From a checkpoint of a small class-conditioned image diffusion model.
Training: adamw at rate 0.0025, 10400 steps, batches of 128.
Data: trained on crops of objects in photos (Visual Genome), 123503 training examples, 10.8 epochs.
Rows from block 2 of a small class-conditioned image diffusion model, named by matrix and row number. Rows with one number belong to one neuron. Each number is 500 + 50 x the weight over its row's rms, rounded and kept within 0 to 999. All counts start at 0. Numbers have three digits each.
After each neuron's rows are labels from the 100 images, of 14976 (inputs lightly noised), where the neuron reaches its highest value: "colour at peak" is the nearest of a few named colours to the mean colour under the peak. Only what is clearly more common there than usual is listed. The data: crops of objects in photos (Visual Genome). In brackets: how many of the 100.
# fc1: MLP up (model.blocks.2.mlp.fc1.weight, 512x128), inputs 0-63
# fc2: MLP down (model.blocks.2.mlp.fc2.weight, 128x512, transposed), outputs 0-63

fc1.161:591557474482612508475459420467533542538470464440447511492561558481447425539432486486567478437629459482535543525485497437516497436464604530501533431439416475478545545579485590441518503561515570
fc2.161:520539506427489471576520557542490533583372521471514498556626421458539529550512487477514467529479464512425374408494538496537523504515509508525521456532512521507463465475526423370578542594556474
colour at peak: brown (67)

fc1.293:509451461524478507526491504579461464521476400567619495568548504394546523543570481550507453517507550458505553518625550502515389481498517460533516536467525500490479529489410489473446524508506529
fc2.293:469488492553510371512495477450440494596508561500456507473499483418639546468476503501508508434476622448442491505534540407567514463355507561487485512528529508484517568618523478545479468458484451
colour at peak: red (85)

fc1.172:448554452496495431528498457552587454569368465467449456505450499482577406471516548491496555553410534469517451466466487428475517513505551440527510419401542487471498473451488306485437469521535467
fc2.172:486520500572548525470508520540487512432561461489491478504498528531516499565552461498509508526544428575574552360483468582407448609538477450467555566448353552500497446460433574516534479504456496
colour at peak: grey (68)

fc1.470:486530470492468499480559503461487464511472542452581485494453537504562536499462498446457471473525289473436494528493467481593605542476590471521526445486536514469456443473539499513565364471435464
fc2.470:473535480529509674477510462534434494506504432599484470462473549487481512571509472509536589444530333450564490517449421517475459503451471558504500505450575454529403435451584589477479522492537477
colour at peak: cyan (51)

fc1.390:519509487492423513539538517419534573424502544452504449470506559482435454471479512497454532555506435530517528463479462432457512616546464537563523450465462390446443582475477514478533482534530515
fc2.390:478493531476494453550497508403492504511627572450484502480424378495540527486512459530492468505486412480470486566484495409465541518427517498502558515441566505485466574509443483464598521532520489
colour at peak: pink (37)

fc1.192:455451543551469471606497453528495466628435562446457505399454524543498556479440522423466519462514428478570482501551469447525395431501500413497474580479504560452472434425527438421470515425582494
fc2.192:510507549496505473516533399463487501362457453540534505572458602369412616553501486497470527538432439653491517524523475477453536514535503565455506490435514493484381580427495404484486527425490493
colour at peak: black (54)

fc1.450:463422550528485494506397487561533485570453524534546474483460486417500552491485532547553494579516551459546518509538481544502391512524574439526468530399491475454457524512544460519376618551467510
fc2.450:519488489551538520568455546501576507440500417498539498486492468489486472591559561487584612511449512507492495519577534611457539515496445623533479506365487515451487517474546541509440482460500532
colour at peak: brown (61)

fc1.335:571522423508552486543483410608500521558355483489494497504507576545454503464462416462602530536427507451584470523504487504469464546497634468574542501553502584430449485469587445487440503548453418
fc2.335:540518496640547479503465483397481484497449465597505489522466479578438533454487572463482495430485590508519494509481496528433490528441504456437493537375545482489482343472619580507506522499471516
colour at peak: black (42)

fc1.499:466535439470506470513428494577474437498554496554507518557433466580489491511614464485492477487456451397449518500500501507501450402530543581438516509435578613490495379464479499417460475452516453
fc2.499:524475538613523549537478400441537493473481470432504439518565535504426496579504506521482459430443546484528500477484530620606428504552507562469471599477495487466488461564418473555481464430534414
colour at peak: brown (61)

fc1.422:496493507672533502520542543494407545560461395535448470503494493481451520521555518535532571594358465491512498540483427536450420559504543499495505431503487526542569412492443348438532516514511438
fc2.422:446465504603484368578500456493607519423405510519474549592552459497566507390473485467496441564527438465507374452499446505503580366583480498538503423463591499440546393499547468451489507536579485
colour at peak: grey (82)

fc1.180:511462464441544594467513501484482550456551461508500398505458614529552489476454539552527476470589492457462490509502524502475406541524505539526576460496457434447490543492567616459513476472466415
fc2.180:472572485512479499430537552522486467532596462529472490491431485498566525522488496542496464526529370509470380537490546503440539518470552432494484514593467491481447513533539438497531499494529487
colour at peak: pink (51)

fc1.4:440556505566515419495577493491433595543458483546472482572484510381499476482498439504517469612429383469576490584465522608480447556456586495537489620554553514481551423542516425453543517462431517
fc2.4:445467459517523424482522519510461506521390526515447487554434607544604529489480560420473548538462538513375481416501447486506621522535482518511485558480629521508483396478652475521486554466528478
colour at peak: orange (35); red (30)

fc1.81:525478518457506491497409544496531473525526499539502580525466506477463529544545528505463494461560471466502463558422529489573473510468509558548518547516566594478535588598503460399597605452481491
fc2.81:415509482412477490469502508528567449471454528481489494514503551451549516546507489474543496568455557475373462482444536489505546495563530645524500343505601515497507467476514506448560527438499581
colour at peak: black (59)

fc1.237:533524485530503510495495506492528430547466402510454481567484443489466467584576510510568596504412595433548531518495605531492469416478513446492506508492438501494471555495515545414407565499475541
fc2.237:491502511556492558467502450526467475489468520568461490590398509496536528577467539488472530490547533624468557514494532536455570515510468481535512443393438504489416386519639499554394508466510415
colour at peak: orange (37)

fc1.169:428418592498493476491586419570533528521445483469492321496548530479530482428526494441468502481503467467576457487528500512472500487444521450457455472465406503513549470509533477407503435509491464
fc2.169:496495517538479474549523550498578443505499511523508492574522529515572529513471563510482562518520493460477492518446512495568482521507498539510496468450500485526500565643532543451488589500542516
colour at peak: white (94)

fc1.467:578621493573545528524437488472472449491475512497477464461512514439573525448520521575478538602403441474493446551456511519518452565506566422546434498511577564396366445517516489592481395567381547
fc2.467:488549448576465460531486537489469519541530428466515484440453551414442525458524543459526514539526528602451437471445457635371567504541550461471474476476586504479505484493595577579502490548523476
colour at peak: black (81)

fc1.204:519534503550521493525447434524492462518492472542498482491488466549479582472510468477507487581431479423519501737475570503440428524477536495520545531389492574412503484419484450442487565532397595
fc2.204:483504457505531535472467544515453513543480509495441517533451606465439502475477491479530452467648638568442479431497544493533612547525465578472504526495560524548503464527650474513494514464583452
colour at peak: black (94)

fc1.136:509653498534457568517533504483468486529441487498499532482530473512605465508462481494455457491435444479558461613493552562450476464585582505576467510573494526462439515473539404462455415495425560
fc2.136:533425492447511605557504418553462528507511422537453502452492557424516470521500548483473625480629476435472455433497587580576413395450517528471531473484450513477522472545522433360496519543575487
colour at peak: grey (69)

fc1.368:484557488468563531365488487492624477519521520417479540541476456470461586491496485486504444474595485480517489419495580526432449495426559517503481409467507483491498426442518657490507507496479636
fc2.368:532470467557508482520482528463457525551410518457483501567548491479535502451520448510595528501574592501619424481478469528549546541386504590599454508454534540549494571515479441445390512549537507
colour at peak: brown (62)

fc1.483:534442426492498531494364488542497356477433501427514512511566550481531568453415490444558494515544380515483470518538517487564455471526525363567482511532391475447343472501497472509536508516469488
fc2.483:507539424605467509519509445504464535455488445658403485502448359554572509558471518491495510484468568476533506500503533521504503497484475610484473427502564531468480510538451520490616456527520516
colour at peak: black (70)

fc1.60:510522501587568398448524476461478524570485499408560475484476526518412434504501464572499591574510516411444461626518444598439487533487506518516523361490450499539415541449509336522506532463569518
fc2.60:565495476421538486400485505474433519478463434498421506581503471401538537607476549533464468465554486517454444336448544534506583565646517464474454479509498506544518471471563500512534564474456487
colour at peak: brown (62)

fc1.428:401566486491477529498502497474467413466469568514500525458474550510530422474454511457475485460528495517469503514587535492524459450440494506506503516442521528524481490383356445490528465567502512
fc2.428:469485425549418531495486478491499462514506548571597432497503508537502433402410492482491499482494467436586484487472562478565497517563494500519505516558423543536414500513529465501461492587469501
colour at peak: grey (74)

fc1.311:585461463460471532591456417474519424484477415377437492456490507400476472517490486498423453451470478506483452458586447515468449526567472544484467407455494514466501571513616489454572457512495459
fc2.311:500503493496476448455476474495507525402526569440601461509458483555422574549632529505506477509502441488417492503597402467495410498366574478543482547496484503470490541484451508501633480515495489
colour at peak: red (35); pink (35)

fc1.3:549589518512560536612465483401547506536509447586536460501487482486549583480546504447439486497547550445594509526501531405521538488591472515501506529517597586482528585508551463522478549466495488
fc2.3:489493477522477475506498517523422467475538588439499498417479478500437489526513493498551476537498452574423474487541514519507598512574523460527478585430489519562502578387549524508458572485508584
colour at peak: grey (63)

fc1.491:520525466479543508564486486484520416548475526501462459551492531551395441512526510424478472518521518494513618571482456508530458558571489461461459423521458541532532358537430517502554482502416514
fc2.491:520548454399430506460459424539519510552522508536418502587497464457495417528507500482543554518461521450649505504450356501518525469418507510485524554546454516477453509495463449530564545495558485
colour at peak: orange (27)

fc1.15:462601500507541500512574547521506563547530447562500436531533490522517650480526493523440446507507562519500401529487430452505500520406492570570495472512546348400621537480528515470472434553446504
fc2.15:511436510483523555609550529480491483475537578520474526561566507450603375464514498523484537474421472502463503525476459431538534502508442470548479405508516515479452551639484524460470548539510666
colour at peak: white (100)

fc1.249:529505502479506471448351602465507405573460558485535585414548492467578414386481497535370508521464496460467482468561509496529452474459562490533509503588493662528343526433496514470511451505540441
fc2.249:506574510520537549482492435456541522449472462539462480470466570519453430458492512498449482571515608412419531419545478459481295525495499594460474471452544510476504497605522413522527529527497461
colour at peak: black (98)

fc1.469:481580451419543495487547488466512491566482464476538504627496455532517396465514479456497459495576479512541511513463448566581519507482515548501407554563485557472611505438520458418611472491556521
fc2.469:458472517485523537490485547495504493493440495425453499500578528549602426508526436500461519525464530431496478517453498471564505468620501505504504712473408508495501429489375596505515488488518511
colour at peak: grey (91)

fc1.124:455458523418558629406418444412564550494552492466457523504514471493530528475461430497529540492568476495466527464471587535401492505368474480547513477479528530554555550592571618461463475529557524
fc2.124:467517531538474487569524596512548523457538568465578441415535491474497468508518549521537633561532508480409463538545533519453498672498500494525497569470560463514472500366456487564467514553496503
colour at peak: brown (64)

fc1.46:523523488482533443596537474543493614583475465489515522472514479501506513520479446476539455517527598381584479458503500557497424524513513473503585514455591309473520578505559479504470553519479503
fc2.46:539518498545506487484520570502456492474441477496478514486581613502559438496493463476482514396438490522532528532445519474506521494490500350493450573518501517500498537522511527506485542547501460
colour at peak: orange (58); yellow (32)

fc1.448:538581471488569529441497412467593501581468520461473504536482525478604547450419582461515491466525539448516407479528485558434459452510505535540504469407420446408449449428568478516508470468502568
fc2.448:498492480573492465597495567496599535511502478509527479464532503514436548416543551486554476538391520613512432463523470495497498492566386519470476630488502477541527536508481484539476517496445410
colour at peak: cyan (30); blue (29)

fc1.168:535507465610522440599543520561395480547511430551548448542538478470472549435640519504560541562481555394466506613547437520478427531559537515529492533406556486419549519529538492489432530504412558
fc2.168:499540483484508508463520507445522520568482550597514488575433502586515555451503520498512507476503555513472552438536474455494605510545459481491489480522628511495465438559608531515462498476507428
colour at peak: orange (52)

fc1.463:537531483463543425641494522532530584511549532502434553442502572488502483502412454489456480555494566481528478485475418540538409507505477533402607481555506493408492550486562483485479520499400502
fc2.463:489531517516515465536516520517531497568320507441530486484479282483485527457502476522537482445453525574409495442455529509505510516530525445535505501599522495496449546444551465534568490474541493
colour at peak: orange (27)

fc1.195:529420536625472591561528543524406528516469436487431453495487497597506514471514387553499553506454482527539561503457462491383501560530595414541511499540509500491475524472464328478443540528531441
fc2.195:498462491491494442494498525502514503589420477483535487517508484556532500432504466541486322591589466455534421560465423518454447264507529442511506501620553509538507422549462476467501514503605501
colour at peak: grey (69)

fc1.313:451485484488419491414528488551505519524495516564601457547529509473480460482613458510516449513574437410494522501541504607548443490418507456495493397445513536520490477445396474512426528518472480
fc2.313:510474542504499457433506536413546485579394558455514484498585493471612486455510465475530490539512604435486597507565487466577527497426507494524492498498534505506511511566490483483470503508535473
colour at peak: red (97)

fc1.341:495479498482454493477491537537514441474442581495566495493472446419452475565568532558487431504492542478444537520534503528546447450500469568476563483541482504497574422491550491532433469514416544
fc2.341:463515484528488468493486460553546527558482552430458524549539534570455528407493485490519482491520540502605491512518470473594472506302562535502518479502481482520534553562501514547393504548516529
colour at peak: red (71)